From a checkpoint of a small image super-resolution model.
Model: 32-pixel images, arch edsr, norm none, activation silu, depths [12].
Data: 101725 training examples, 14.8 epochs.
Rows from block 5, named by matrix and row number. Rows with one number belong to one channel. Each number is 200 + 30 x the weight over its row's rms, rounded and kept within 0 to 999. All counts start at 0. After the name is the row's rms in percent of the matrix's.
# convs0: first 3x3 conv (model.blocks.5.convs.0.weight, 96x96x3x3), inputs 33-43, a 3x3 kernel for each
# convs1: second 3x3 conv (model.blocks.5.convs.1.weight, 96x96x3x3, transposed), outputs 33-43, a 3x3 kernel for each
convs0.14,106,205,221,230,240,240,227,168,137,188,163,211,201,180,176,172,216,213,195,187,167,167,223,231,221,232,241,253,219,205,218,205,197,203,162,154,174,211,170,173,201,142,166,202,133,180,167,180,192,169,173,173,197,202,186,221,229,216,183,187,205,185,175,187,215,198,182,205,186,180,163,188,201,203,210,226,186,209,222,190,192,211,196,194,240,182,183,200,221,221,201,214,198,192,190,222,216,187,216,212
convs1.14,115,241,244,209,165,172,184,185,177,154,199,187,176,230,209,214,215,205,168,221,203,169,192,233,224,232,217,234,230,180,198,224,188,229,221,207,225,174,146,215,162,167,186,146,151,193,195,223,237,231,235,221,226,276,275,219,206,199,198,196,244,190,193,226,214,218,207,194,195,171,177,209,198,144,141,106,175,153,195,194,168,135,221,179,203,155,166,196,189,189,184,184,180,204,206,219,170,218,213,159
convs0.15,099,195,204,211,244,236,252,211,188,209,228,247,178,198,225,197,163,215,200,191,177,190,207,180,164,232,206,197,213,208,187,185,186,199,190,198,200,149,185,156,146,160,175,190,182,207,223,253,239,203,201,204,175,155,175,171,130,167,171,170,202,202,206,220,260,237,155,193,132,180,217,150,164,168,206,228,205,199,201,229,210,207,135,140,157,180,188,216,193,198,214,249,233,133,186,201,172,205,223,200
convs1.15,083,234,301,253,205,269,252,227,198,169,189,193,222,173,201,215,198,207,204,217,220,200,224,233,226,242,219,220,235,230,188,203,207,214,224,185,195,257,262,255,212,218,219,199,207,192,143,180,188,164,200,199,191,224,187,173,166,136,218,214,198,198,190,151,237,243,168,237,248,210,251,237,224,267,187,145,231,169,157,215,206,192,201,163,179,209,204,229,217,226,235,193,188,218,232,220,218,206,180,223
convs0.16,092,178,177,221,204,257,276,184,212,212,169,195,213,178,178,196,194,181,204,213,172,179,227,168,210,209,157,222,205,206,237,196,202,225,184,178,184,171,185,234,168,188,238,264,226,192,202,207,222,195,178,169,168,172,156,209,247,286,181,202,235,162,166,174,179,130,214,155,74,141,193,136,220,203,187,227,166,164,198,171,149,180,248,253,257,189,188,196,177,189,200,189,232,207,201,235,193,203,215,168
convs1.16,088,216,243,229,166,219,252,211,215,240,202,175,204,186,179,196,233,175,169,193,212,241,180,178,175,205,208,172,207,188,201,209,170,198,170,176,201,175,154,171,184,195,164,116,192,136,192,244,240,208,251,260,138,178,187,233,212,201,188,177,183,202,160,170,206,234,232,197,207,220,219,204,205,208,204,163,161,241,172,191,248,177,225,216,216,168,168,205,197,186,234,193,219,228,210,214,168,241,264,211
convs0.17,096,301,274,221,210,211,201,173,237,289,195,158,175,211,179,206,211,176,202,182,194,210,187,183,176,178,204,185,207,211,197,205,170,173,204,173,179,173,172,200,128,205,160,173,194,189,194,171,223,261,204,226,229,188,200,190,198,154,223,238,226,214,208,198,210,178,161,209,217,195,193,154,124,173,202,194,183,196,189,147,180,170,192,158,146,227,231,227,215,210,204,233,220,165,220,185,140,220,186,167
convs1.17,093,127,172,201,171,175,144,177,201,146,221,202,207,228,199,169,178,192,150,158,186,210,157,165,201,174,190,171,255,265,246,237,237,214,226,243,223,169,175,187,168,183,188,175,187,166,213,184,176,166,215,201,189,232,254,163,197,166,182,190,143,182,167,121,236,224,199,150,207,179,177,203,201,196,211,224,160,213,232,157,171,219,186,177,160,219,206,194,258,214,198,230,221,165,215,218,207,184,199,205
convs0.18,102,150,137,187,164,167,186,133,184,147,173,205,212,209,217,210,220,226,216,220,247,209,194,195,194,185,167,162,169,183,222,177,200,219,197,201,186,181,183,172,157,190,307,168,186,208,170,152,153,200,175,172,228,200,216,179,146,163,204,176,178,227,226,225,158,124,155,246,231,202,154,198,213,164,190,198,161,211,220,176,211,213,243,214,206,214,219,224,166,210,209,198,200,249,237,207,227,209,172,182
convs1.18,092,182,176,206,249,258,273,233,216,211,191,173,203,198,228,222,209,225,230,203,221,231,206,184,232,205,216,225,217,242,245,227,224,235,239,213,170,161,174,191,156,181,204,203,182,176,211,165,185,196,171,207,215,205,202,144,169,158,200,221,166,159,197,148,204,208,278,188,162,228,188,189,212,196,179,199,146,187,178,178,214,182,193,198,219,227,194,204,222,221,236,213,220,261,148,188,227,161,186,213
convs0.19,101,162,177,194,205,241,211,185,241,247,186,197,163,151,172,161,138,144,129,193,177,207,203,209,232,179,202,230,208,223,209,203,196,193,207,193,168,232,252,182,195,190,184,174,146,164,209,168,184,208,162,166,239,194,180,210,194,209,214,207,204,237,234,200,218,208,168,219,152,164,203,118,136,219,268,213,220,270,220,204,226,201,210,221,199,209,210,220,190,216,237,219,213,212,209,176,192,185,157,168
convs1.19,100,145,152,156,165,170,185,179,225,255,193,172,251,219,203,243,224,212,235,225,242,230,167,191,193,154,188,208,197,211,198,166,202,185,167,199,179,140,199,232,170,171,211,166,179,206,246,228,198,213,221,206,211,213,193,192,206,231,234,226,220,209,223,211,221,214,163,235,230,155,208,168,124,218,180,181,207,168,252,202,162,190,228,185,195,184,176,195,170,182,199,280,250,264,263,222,239,248,202,250
convs0.20,100,210,198,176,211,217,195,185,243,230,204,164,187,208,159,186,220,189,204,184,194,245,193,228,279,198,187,229,233,215,167,219,220,196,201,209,191,206,223,235,229,164,150,214,182,197,170,165,202,158,181,212,173,212,269,173,169,204,203,177,154,210,212,185,176,217,161,268,181,152,250,111,123,226,198,169,213,192,171,187,174,173,231,214,209,217,196,167,221,162,131,204,170,192,210,182,204,222,189,199
convs1.20,127,170,187,235,146,153,191,190,204,192,220,205,193,215,186,168,228,201,171,191,199,190,216,226,200,192,224,232,211,158,199,218,187,205,191,215,188,220,187,205,208,167,190,237,208,200,202,220,221,161,184,230,211,246,258,146,205,207,173,225,231,194,246,245,188,239,224,172,192,218,168,217,255,203,222,121,218,211,161,222,204,160,227,203,223,221,178,232,188,192,194,208,200,208,224,222,174,236,219,184
convs0.21,100,206,237,246,204,181,147,239,236,218,206,228,224,209,225,245,186,205,210,231,246,207,209,240,221,191,239,253,244,213,210,205,157,143,205,186,175,205,171,248,200,192,247,230,209,168,244,156,120,224,164,136,203,195,161,188,211,259,180,201,196,247,238,203,208,143,200,218,209,237,208,198,202,178,194,173,199,214,180,222,228,196,159,171,183,205,202,253,247,209,201,139,181,207,157,190,171,188,199,173
convs1.21,103,196,207,205,204,197,183,220,209,197,210,220,226,184,186,183,169,179,200,209,210,217,216,212,213,230,218,201,222,219,225,221,208,192,211,206,185,288,183,133,207,162,155,139,188,179,178,186,213,167,174,187,201,196,185,196,186,153,198,212,182,215,250,205,190,255,280,226,272,228,245,274,217,191,157,182,217,179,183,192,197,203,170,186,225,178,193,206,189,211,210,217,264,296,206,231,226,172,223,226
convs0.22,105,218,238,240,158,181,219,207,186,196,234,211,181,219,196,160,207,184,161,205,199,219,168,199,235,161,194,214,174,184,158,187,159,175,186,178,199,153,259,307,165,232,214,259,188,161,183,163,203,177,165,218,196,181,224,210,206,257,200,170,207,201,190,175,170,261,190,243,246,176,258,200,186,203,202,175,218,204,183,204,198,192,209,207,200,161,233,179,180,245,196,191,152,146,170,135,159,164,180,216
convs1.22,097,184,166,167,200,187,183,189,217,226,219,218,222,215,243,222,197,211,225,185,202,215,177,199,221,192,159,200,255,207,218,224,189,218,194,190,193,268,273,173,255,212,186,221,214,221,186,176,234,200,197,233,185,177,209,236,229,160,205,202,188,219,243,229,243,187,153,235,217,233,212,206,227,180,185,264,187,185,232,184,192,238,218,256,157,213,222,181,161,162,183,251,257,267,247,203,255,234,217,246
convs0.23,110,180,195,232,238,136,151,273,154,147,215,211,194,171,209,240,208,216,233,228,192,184,194,175,167,174,167,193,206,181,177,224,194,159,244,246,205,209,241,149,135,177,232,159,177,304,196,210,233,206,197,231,220,169,193,191,212,199,220,190,179,216,179,149,157,126,201,183,155,197,231,280,201,186,199,171,190,200,170,167,198,197,215,220,157,239,197,165,212,211,223,186,199,238,160,195,229,175,209,182
convs1.23,125,203,206,267,188,213,228,187,224,223,222,198,223,180,175,201,213,201,219,209,223,211,208,229,232,242,257,267,213,183,179,197,190,174,214,208,195,200,299,225,189,249,252,185,255,311,224,226,203,208,212,203,190,215,190,183,198,168,198,227,211,191,222,197,186,163,176,208,327,227,246,336,213,207,212,185,219,223,184,242,270,196,176,161,157,186,161,154,237,195,191,214,204,230,227,232,216,244,195,164
convs0.24,099,249,241,235,195,186,179,230,220,226,206,205,209,183,224,247,193,219,227,155,151,146,231,217,197,172,221,257,198,218,201,195,197,196,171,186,223,172,218,224,140,205,195,170,221,255,162,188,210,191,189,193,241,241,218,225,227,184,223,214,196,239,213,210,235,232,188,126,163,226,189,189,198,197,211,246,196,214,251,159,189,235,251,272,270,174,178,188,214,206,210,174,182,211,199,158,183,238,208,217
convs1.24,098,224,192,193,232,204,205,210,202,237,191,194,205,173,202,225,201,232,237,157,202,258,188,195,222,129,150,191,214,230,241,205,196,216,224,213,246,202,200,199,136,167,205,157,215,228,237,196,165,242,230,221,237,236,212,163,195,163,186,199,171,169,201,198,165,162,193,199,196,188,181,223,207,202,187,205,246,205,212,259,225,200,213,212,183,227,217,161,241,203,171,204,217,226,206,215,225,208,225,251
convs0.25,092,209,205,218,191,174,197,157,207,217,209,183,183,206,203,188,254,243,202,208,173,150,189,182,196,197,193,207,184,191,190,210,205,210,190,213,226,191,206,157,177,243,171,236,324,248,181,173,182,182,184,219,215,219,236,193,223,201,190,219,224,156,168,208,192,174,211,188,209,174,216,256,219,197,173,159,206,180,180,205,189,189,213,224,189,217,220,186,238,246,215,206,204,238,196,165,200,162,145,170
convs1.25,079,192,192,127,176,209,186,198,235,237,197,153,145,147,166,197,121,172,211,180,198,233,169,175,228,211,222,216,228,236,192,175,189,173,192,193,162,220,170,178,184,200,218,167,221,270,204,185,171,255,206,218,240,208,191,207,206,182,181,226,197,226,244,203,250,215,236,221,180,169,178,204,195,161,167,178,178,180,188,195,226,236,216,215,229,208,203,189,220,190,172,218,200,172,174,176,158,195,185,171
convs0.26,102,162,253,113,190,260,198,146,202,233,195,196,207,228,222,207,248,243,207,215,197,218,212,196,213,225,184,183,159,159,188,192,190,189,234,221,180,171,166,255,209,169,235,252,185,236,212,173,172,232,201,180,228,200,186,155,163,187,151,135,176,184,168,210,174,184,239,173,186,201,209,240,182,199,190,266,193,175,245,206,176,250,204,190,150,193,211,177,176,244,244,226,229,198,192,176,130,186,149,90
convs1.26,101,245,212,183,289,243,229,196,231,195,224,229,208,221,228,198,206,236,240,198,194,228,220,189,204,194,149,145,240,183,199,225,208,213,221,224,194,286,148,213,271,179,190,227,168,216,196,190,175,205,189,181,189,179,195,167,184,172,179,192,183,169,187,190,205,217,229,199,234,238,194,179,185,200,195,147,182,210,159,216,228,192,189,179,231,194,189,219,183,175,190,233,245,279,216,217,228,184,186,229
convs0.27,100,272,247,189,142,184,222,132,151,220,250,240,236,219,246,214,193,188,157,212,181,185,227,216,187,226,243,240,274,264,255,236,208,202,185,165,174,192,224,184,173,177,181,223,270,204,131,171,135,145,192,148,169,218,182,181,195,183,187,207,222,208,201,254,221,167,189,269,181,193,216,161,207,157,216,223,190,200,217,206,193,208,157,171,183,221,202,182,193,217,218,206,169,199,202,179,172,218,205,189
convs1.27,085,208,188,189,189,223,210,218,214,196,220,219,193,188,206,183,173,187,153,261,214,218,239,207,239,234,219,243,269,200,192,197,168,173,157,160,156,249,189,237,257,214,220,222,209,245,212,213,188,196,223,258,197,233,261,199,174,191,175,169,158,217,257,228,179,232,197,193,192,183,177,180,149,206,236,232,194,202,243,204,174,194,162,163,152,206,262,244,173,223,244,215,221,198,208,198,178,245,224,174
convs0.28,110,228,192,169,169,152,188,189,188,239,206,164,194,186,188,206,190,204,176,208,196,195,197,236,233,183,243,246,204,213,208,190,198,191,177,184,173,225,173,196,184,169,230,221,186,217,204,195,240,193,191,228,204,234,258,201,229,234,191,224,240,216,206,220,228,200,116,207,215,178,179,189,252,196,211,173,211,244,172,205,268,189,185,180,188,218,197,203,218,178,196,206,155,164,199,182,196,191,220,214
convs1.28,108,212,226,217,235,221,217,226,213,175,203,188,202,186,217,216,198,208,199,243,187,197,209,187,234,180,173,177,229,216,218,209,181,224,206,196,189,204,197,208,224,180,194,282,181,195,156,160,168,169,139,171,209,169,195,202,230,197,237,240,193,177,192,151,177,176,185,233,150,195,190,137,207,181,241,168,198,219,216,196,247,221,223,211,203,217,210,220,176,197,230,172,199,201,189,179,172,221,211,181
convs0.29,093,186,202,242,190,168,206,199,180,220,226,247,234,206,254,255,182,215,211,189,173,179,187,168,164,212,218,206,196,187,191,188,196,200,209,217,183,196,280,217,233,272,197,224,216,240,230,223,223,221,215,196,189,194,190,220,177,161,208,181,184,176,147,193,170,206,220,158,228,231,188,211,196,174,219,218,179,197,192,168,186,190,208,185,186,206,191,166,197,202,196,176,198,165,222,222,177,234,243,171
convs1.29,098,219,180,175,154,159,187,192,168,148,194,216,225,172,162,169,178,162,202,210,204,208,221,213,212,153,195,199,202,178,171,216,210,212,187,199,165,153,217,126,124,173,121,157,148,132,215,207,189,213,201,213,204,191,201,208,227,208,205,232,214,214,204,172,259,231,216,201,215,210,217,205,156,243,233,243,231,229,236,224,250,260,211,228,194,217,230,186,208,237,236,209,213,186,210,203,175,216,201,207
convs0.30,096,231,172,112,235,197,180,214,193,208,188,186,264,209,208,229,183,202,174,229,206,156,218,208,176,264,251,240,201,195,193,207,227,193,223,228,195,147,127,228,212,183,248,232,164,169,222,205,199,208,193,178,194,191,172,214,216,177,213,227,229,202,229,225,150,188,149,152,198,213,208,230,233,232,285,274,240,270,293,217,243,242,169,191,199,181,205,192,152,169,168,213,218,194,212,218,179,210,196,146
convs1.30,092,215,233,200,251,234,202,219,187,166,191,205,165,169,168,153,144,164,169,154,132,150,160,169,186,198,240,264,167,162,204,192,185,190,204,198,165,233,171,174,227,174,178,216,169,152,191,230,202,189,245,240,157,197,214,168,213,155,205,188,147,252,200,170,183,196,189,208,213,175,206,238,186,221,206,141,204,174,158,203,152,151,223,196,209,211,192,213,206,154,197,188,220,188,222,227,211,229,206,214
convs0.31,105,253,240,212,124,160,181,211,204,214,245,209,189,230,208,194,164,168,192,198,186,225,231,201,215,171,197,205,240,215,180,242,219,188,228,195,183,182,259,192,168,243,164,157,163,158,197,177,171,149,137,161,247,223,216,218,179,172,154,166,204,192,205,199,179,214,187,190,198,134,89,143,182,185,180,195,211,223,235,164,170,185,252,258,234,237,218,153,194,198,214,211,207,203,242,194,163,212,178,149
convs1.31,108,198,189,186,201,252,286,198,194,215,206,179,176,221,199,207,222,190,205,161,198,168,221,224,201,195,234,209,199,221,187,190,201,171,246,218,168,168,224,205,149,206,230,188,210,202,198,186,176,209,222,229,234,241,228,185,201,182,168,216,253,201,197,228,223,176,155,197,166,162,174,165,202,216,216,217,206,198,226,183,223,213,225,193,139,211,192,179,226,197,179,229,201,131,233,192,194,176,163,199
convs0.32,100,212,219,258,224,217,255,208,184,198,236,241,228,232,233,220,210,230,198,193,202,168,175,195,166,172,176,182,167,174,190,192,180,184,209,191,193,196,214,192,234,200,150,200,189,180,168,166,165,210,224,218,200,233,214,175,226,237,179,233,234,163,199,201,189,196,211,201,160,124,254,166,135,221,208,193,226,201,184,213,173,156,236,218,228,227,187,198,203,181,197,174,252,260,194,233,230,150,177,223
convs1.32,092,186,187,220,202,185,180,180,188,170,217,215,147,184,206,173,197,208,199,230,207,220,200,200,218,208,205,207,192,183,145,177,182,173,187,212,193,188,213,206,196,211,223,230,209,215,188,167,238,217,226,270,225,235,255,198,218,257,204,217,258,196,196,226,199,204,246,187,214,234,228,264,227,194,185,272,173,198,277,193,175,250,196,202,183,160,124,174,171,130,201,180,165,202,154,171,192,145,154,198
convs0.33,104,189,198,268,183,165,219,186,200,249,229,233,234,205,220,212,196,221,220,201,226,248,185,215,228,203,213,201,230,250,222,196,223,217,172,217,226,214,279,210,181,243,233,127,148,199,202,187,231,183,151,198,207,165,189,191,171,205,181,134,187,223,186,220,209,292,276,161,205,277,161,135,155,217,239,201,232,250,215,207,226,209,196,212,195,206,227,205,199,212,198,192,190,210,178,188,201,159,179,216
convs1.33,108,202,183,228,198,155,191,204,195,214,184,160,159,206,185,185,189,182,183,187,161,225,166,139,206,210,170,219,182,206,184,168,174,175,178,192,190,224,247,239,205,225,256,201,173,219,176,200,192,172,215,200,185,193,221,231,221,226,236,215,218,223,214,209,175,251,209,183,220,155,183,209,170,187,243,225,177,222,240,179,159,156,207,221,204,167,205,195,207,214,177,173,196,227,130,193,254,187,202,237
convs0.34,092,155,190,253,157,225,229,172,188,190,182,198,205,192,203,209,212,213,186,196,235,244,195,202,217,202,183,188,191,199,193,201,197,203,190,193,194,245,193,155,283,182,159,305,227,186,193,169,211,194,183,238,178,169,238,223,152,166,163,125,185,162,161,238,165,219,164,134,196,160,185,202,219,212,205,243,201,186,212,223,219,253,211,196,181,206,190,201,189,212,207,249,241,195,232,218,161,211,176,154
convs1.34,086,193,194,199,176,167,205,201,221,240,191,192,195,148,184,175,170,213,182,216,183,188,219,195,183,178,174,208,158,189,216,186,199,217,169,180,184,232,218,169,200,187,139,184,149,112,163,203,237,188,234,259,161,196,208,200,213,243,202,207,231,252,242,260,126,200,211,153,231,244,198,232,247,185,217,208,178,248,176,129,209,133,226,190,154,176,170,145,155,174,122,197,190,199,197,170,180,223,190,178
convs0.35,101,217,168,136,202,204,229,171,179,209,151,179,208,196,209,212,216,199,210,180,196,174,177,193,188,170,174,161,213,217,219,202,216,227,195,191,213,217,175,79,151,104,107,207,205,206,167,207,219,186,216,226,218,239,231,204,182,195,242,203,210,189,188,248,265,148,178,203,72,134,204,158,195,180,200,225,179,197,213,192,204,214,190,181,208,214,182,180,255,245,240,198,195,178,206,198,163,173,189,150
convs1.35,110,212,239,250,173,225,200,199,220,191,195,207,184,207,197,154,230,203,183,211,214,234,208,186,208,184,167,215,179,212,219,168,220,209,169,206,211,222,244,184,198,177,99,210,217,133,152,158,179,178,181,220,206,206,227,170,227,245,181,224,198,168,241,212,221,209,171,226,234,215,208,210,225,195,231,203,192,182,227,162,182,254,172,171,161,178,182,152,227,264,203,200,209,190,214,212,169,206,191,174
convs0.36,100,227,189,169,172,215,224,203,171,203,225,233,248,219,227,233,170,168,193,152,158,174,231,205,166,290,285,224,210,181,192,203,187,200,173,179,183,186,185,222,176,182,212,231,242,226,171,169,212,196,195,194,246,227,184,213,209,203,219,202,199,189,182,188,214,198,221,196,182,197,229,169,199,238,235,191,203,218,178,175,222,208,230,247,238,173,174,236,185,179,225,180,220,194,216,216,154,244,237,212
convs1.36,080,209,208,181,223,216,246,205,226,198,181,188,178,184,181,129,155,186,163,221,267,312,183,228,258,194,191,231,247,202,212,163,230,159,204,241,167,202,223,237,211,236,214,210,223,247,236,240,190,203,245,219,203,211,224,222,210,179,170,208,199,195,196,173,242,261,226,232,226,256,245,219,200,191,171,176,204,192,172,261,237,219,148,163,195,169,194,208,202,218,221,176,217,193,224,223,185,208,220,204
convs0.37,101,173,209,207,196,169,171,233,155,202,205,210,214,216,213,239,187,211,205,199,190,199,205,213,183,199,198,185,195,167,190,188,191,195,200,190,165,169,152,251,167,138,217,165,138,146,213,183,163,199,219,190,192,213,209,205,203,232,198,189,195,198,189,189,223,185,189,155,192,198,175,198,264,180,163,211,186,192,227,190,195,232,241,170,168,225,191,186,210,197,201,293,187,145,252,189,160,234,195,182
convs1.37,105,150,196,221,233,224,209,187,232,229,202,185,162,225,186,194,199,190,219,228,209,207,236,221,200,222,193,195,188,230,226,200,177,184,206,182,194,265,226,234,218,220,185,244,235,171,192,228,183,200,207,188,198,209,223,197,199,166,193,195,198,237,206,192,196,230,265,192,233,274,166,211,270,225,200,246,225,204,229,187,206,208,234,178,160,262,262,220,225,250,209,220,204,192,214,243,231,212,213,220
convs0.38,099,178,219,209,174,165,156,197,152,165,190,208,230,202,200,197,208,205,186,183,160,175,200,173,218,215,171,229,191,186,193,183,190,209,191,199,185,179,166,234,172,172,189,204,188,199,177,162,162,167,166,187,209,206,209,230,225,193,196,181,159,180,201,215,201,249,196,134,215,162,161,203,179,187,258,249,204,239,236,212,193,200,144,194,194,169,196,188,200,182,195,147,199,180,182,211,158,168,208,166
convs1.38,093,212,180,208,210,188,210,190,211,213,201,194,215,200,201,208,188,240,236,227,183,247,194,174,214,224,156,184,214,214,176,228,231,196,227,229,189,159,166,167,182,167,169,167,179,234,191,193,206,166,194,244,167,217,258,187,202,212,203,237,217,205,214,183,193,166,211,135,187,251,169,191,223,232,185,224,235,203,252,236,223,287,247,228,217,280,250,212,250,246,183,198,227,195,193,189,203,160,177,192
convs0.39,102,182,225,185,208,206,204,195,190,168,154,174,171,188,184,203,206,176,189,185,188,162,185,197,172,184,219,206,211,190,204,203,199,199,199,214,199,194,212,239,199,213,209,190,259,149,185,154,197,196,170,222,220,167,220,222,209,215,216,209,190,190,194,198,216,135,201,313,116,209,244,153,203,193,233,235,196,217,220,195,215,208,205,172,167,177,167,169,196,196,165,211,196,160,210,186,159,169,189,185
convs1.39,094,196,215,192,185,204,190,190,229,261,194,195,197,192,223,205,151,188,216,157,190,207,162,188,220,174,196,193,210,176,165,228,153,176,227,140,196,230,220,166,199,219,191,170,237,249,223,221,225,227,206,218,255,222,250,184,224,228,212,227,238,245,228,241,234,156,197,247,195,270,230,187,256,280,242,219,256,227,184,238,200,176,185,181,235,205,190,194,222,188,160,213,196,169,214,189,149,207,204,190
convs0.40,103,221,199,198,219,207,192,196,187,191,186,200,218,199,175,198,196,186,190,168,180,213,171,182,240,237,260,275,191,202,165,228,231,162,214,185,161,258,197,192,230,201,234,251,203,296,191,203,243,179,183,219,222,185,180,177,208,259,196,224,233,239,211,190,189,167,169,240,219,177,189,215,267,204,198,166,247,236,180,234,286,221,254,248,229,253,246,213,199,217,217,246,235,209,226,202,157,201,221,236
convs1.40,098,210,224,183,208,163,163,189,207,212,197,215,174,230,214,175,208,210,210,212,211,202,158,179,172,195,194,215,212,205,196,164,196,204,182,250,207,169,189,164,203,243,192,253,275,210,200,183,192,223,190,199,216,212,205,176,208,192,139,227,204,182,205,223,196,212,215,150,233,258,203,206,205,259,188,214,191,145,177,152,139,243,236,197,164,239,213,164,167,173,149,230,196,217,226,212,231,208,203,229
convs0.41,098,175,205,247,202,210,209,178,213,150,179,178,188,193,209,216,216,218,211,191,242,195,229,227,174,222,205,177,225,229,208,228,217,199,223,184,180,209,179,219,184,173,193,210,171,234,238,253,253,231,234,219,218,234,203,147,137,147,194,184,206,218,171,210,208,186,245,182,125,220,175,107,168,183,225,166,193,228,183,180,205,212,205,181,221,216,192,220,208,160,153,192,192,198,199,206,224,171,195,225
convs1.41,120,239,233,206,236,248,249,185,194,182,209,207,212,213,235,244,210,241,226,172,211,178,192,193,204,179,210,226,216,216,211,197,208,193,203,196,218,186,194,226,183,233,249,189,238,227,182,212,243,180,202,214,205,193,193,220,213,169,209,201,182,233,192,201,149,163,222,173,145,193,207,195,166,213,170,213,202,166,186,220,138,191,251,253,177,182,193,145,158,172,152,205,164,200,202,153,201,211,221,243
convs0.42,115,183,249,209,212,214,181,226,179,171,185,174,177,188,164,206,210,197,228,224,209,186,218,196,176,202,204,182,187,206,210,193,197,200,181,183,182,336,162,54,297,158,118,259,183,217,196,240,218,181,205,234,190,211,236,197,195,223,190,204,206,203,202,214,220,229,122,221,244,104,210,227,194,227,206,178,211,207,179,185,205,181,225,223,178,201,186,176,206,168,169,187,148,218,220,192,279,224,154,219
convs1.42,110,210,148,218,203,190,240,191,252,202,206,186,162,213,196,199,211,180,189,208,177,190,212,178,203,207,204,211,192,214,189,195,205,215,196,204,212,181,225,246,135,213,327,136,163,350,167,199,191,166,209,229,168,216,223,165,180,223,162,210,257,180,236,268,207,204,212,297,204,195,228,205,164,196,182,196,178,182,176,192,194,181,215,201,210,217,201,208,204,170,152,156,172,191,242,217,162,219,241,184
convs0.43,096,151,136,225,144,122,148,154,155,169,189,199,210,214,235,223,202,262,227,170,193,190,177,207,194,230,210,191,200,202,205,189,192,202,207,200,193,174,186,225,178,187,210,187,179,212,232,201,215,240,201,211,222,201,187,207,197,227,207,164,209,209,153,220,209,146,249,234,186,245,230,248,192,193,212,171,187,190,182,171,153,170,183,204,224,198,197,199,215,199,173,174,162,126,236,219,173,233,205,160
convs1.43,109,187,165,201,187,147,199,186,168,181,226,195,194,218,171,215,222,208,220,226,179,151,184,200,199,206,213,239,197,213,212,192,176,187,210,170,174,124,214,191,168,202,164,251,188,138,250,252,201,239,228,202,219,203,191,204,176,171,197,169,218,209,180,187,273,171,209,259,209,242,238,229,261,172,186,250,163,195,223,171,195,261,191,179,178,198,191,196,193,166,209,263,174,165,264,203,188,216,228,194
convs0.44,097,179,103,159,204,147,164,217,208,206,217,241,246,222,231,218,193,179,185,197,192,204,218,234,215,209,222,209,187,219,213,184,219,211,203,217,198,228,220,166,218,251,206,193,225,175,208,215,199,206,205,205,219,202,220,194,190,176,157,173,194,147,167,182,165,190,182,223,228,217,223,268,251,179,160,193,208,200,219,204,198,180,178,186,191,209,215,194,236,212,157,220,212,197,227,228,225,195,201,197
convs1.44,100,231,248,265,188,180,208,189,164,205,210,255,246,222,260,238,227,232,222,203,208,152,205,202,169,202,188,192,205,200,223,227,220,222,218,193,237,220,226,269,204,231,282,158,235,264,189,201,192,186,191,188,169,205,190,178,206,194,177,207,236,184,198,166,187,169,119,158,211,193,166,224,185,168,171,131,173,213,171,132,231,206,191,222,182,139,161,165,142,211,226,192,183,170,199,169,181,233,198,178
convs0.45,119,205,181,169,275,291,228,155,125,136,189,181,170,189,179,177,176,190,211,203,224,210,194,187,206,206,207,215,192,225,186,209,190,168,191,197,190,196,184,229,194,173,194,181,186,212,195,174,177,225,234,218,214,227,232,174,185,189,190,224,225,183,143,149,234,175,195,193,178,205,224,242,197,203,198,192,192,173,194,206,186,186,205,215,208,206,199,168,208,225,204,224,233,232,207,167,192,176,170,194
convs1.45,123,196,223,253,241,237,253,219,245,263,193,192,156,175,163,183,201,195,202,186,208,215,167,178,212,177,219,207,224,217,180,200,192,186,200,193,187,229,202,208,190,182,231,191,188,214,244,178,162,246,208,213,245,252,217,187,182,221,210,206,217,236,242,248,258,176,219,255,198,200,182,191,217,208,237,233,177,224,236,158,212,217,185,180,166,203,182,189,184,192,178,207,177,148,205,160,171,179,221,217
convs0.46,102,143,134,130,148,184,172,148,184,213,220,235,209,172,196,158,146,186,193,171,206,223,168,190,207,190,213,227,251,213,221,188,190,209,169,174,188,225,188,185,209,165,185,217,196,211,275,238,231,217,191,213,194,190,211,208,234,229,153,175,189,177,186,184,198,202,188,142,141,137,171,185,233,189,219,252,212,218,221,206,221,217,192,206,209,237,229,223,201,195,214,225,189,194,194,178,181,245,228,207
convs1.46,109,325,339,281,237,261,238,153,218,210,214,249,266,178,202,187,193,185,179,143,136,189,153,185,198,206,202,201,193,159,180,200,219,205,179,203,188,248,164,172,244,184,158,218,260,224,199,218,207,180,185,190,178,173,161,233,234,207,213,202,173,178,196,199,141,252,240,208,250,221,212,218,198,244,163,188,232,190,192,205,186,203,188,225,230,124,152,148,171,199,184,128,192,216,183,217,192,227,234,204
convs0.47,100,218,204,166,229,269,235,202,231,226,176,172,209,190,168,167,232,225,193,220,232,209,184,208,197,177,182,173,221,180,175,222,205,184,226,200,161,174,165,236,226,234,183,196,233,207,188,199,218,232,232,225,238,224,229,178,147,160,174,176,186,206,193,216,181,203,284,198,223,234,240,220,215,166,223,194,195,232,215,221,223,209,137,148,188,187,218,222,185,228,199,211,200,177,233,211,187,179,181,210
convs1.47,094,208,245,173,190,189,183,200,228,239,194,185,180,226,192,197,226,262,243,165,154,181,180,231,225,162,200,196,179,222,198,211,202,187,204,199,150,237,189,146,208,194,149,191,235,195,166,153,203,183,149,161,198,216,206,208,179,180,199,230,233,220,240,228,220,231,212,153,208,268,153,163,205,230,188,195,186,226,256,203,234,242,202,192,165,196,185,188,202,207,145,217,184,150,208,215,172,204,169,150
convs0.48,100,140,199,188,156,212,189,192,213,172,232,239,210,215,232,223,201,229,216,226,188,204,189,190,197,213,209,223,195,210,188,203,190,178,190,165,170,227,309,173,167,183,178,147,186,159,224,219,172,232,215,169,247,192,157,173,192,186,195,168,162,251,189,167,313,313,228,151,180,165,187,160,183,179,187,182,181,217,209,219,249,220,199,236,202,144,177,179,160,202,218,228,209,242,222,199,188,201,192,177
convs1.48,101,189,203,238,189,182,219,212,200,227,193,194,192,196,204,188,158,143,151,198,210,230,187,210,224,207,214,209,184,223,218,197,198,177,187,207,169,229,175,186,209,181,157,187,175,154,270,218,190,188,198,175,174,208,199,204,206,201,185,196,219,223,237,205,267,277,228,232,234,257,181,189,225,219,200,153,245,185,180,239,189,171,227,164,184,247,200,230,224,186,246,239,243,211,235,221,219,193,189,197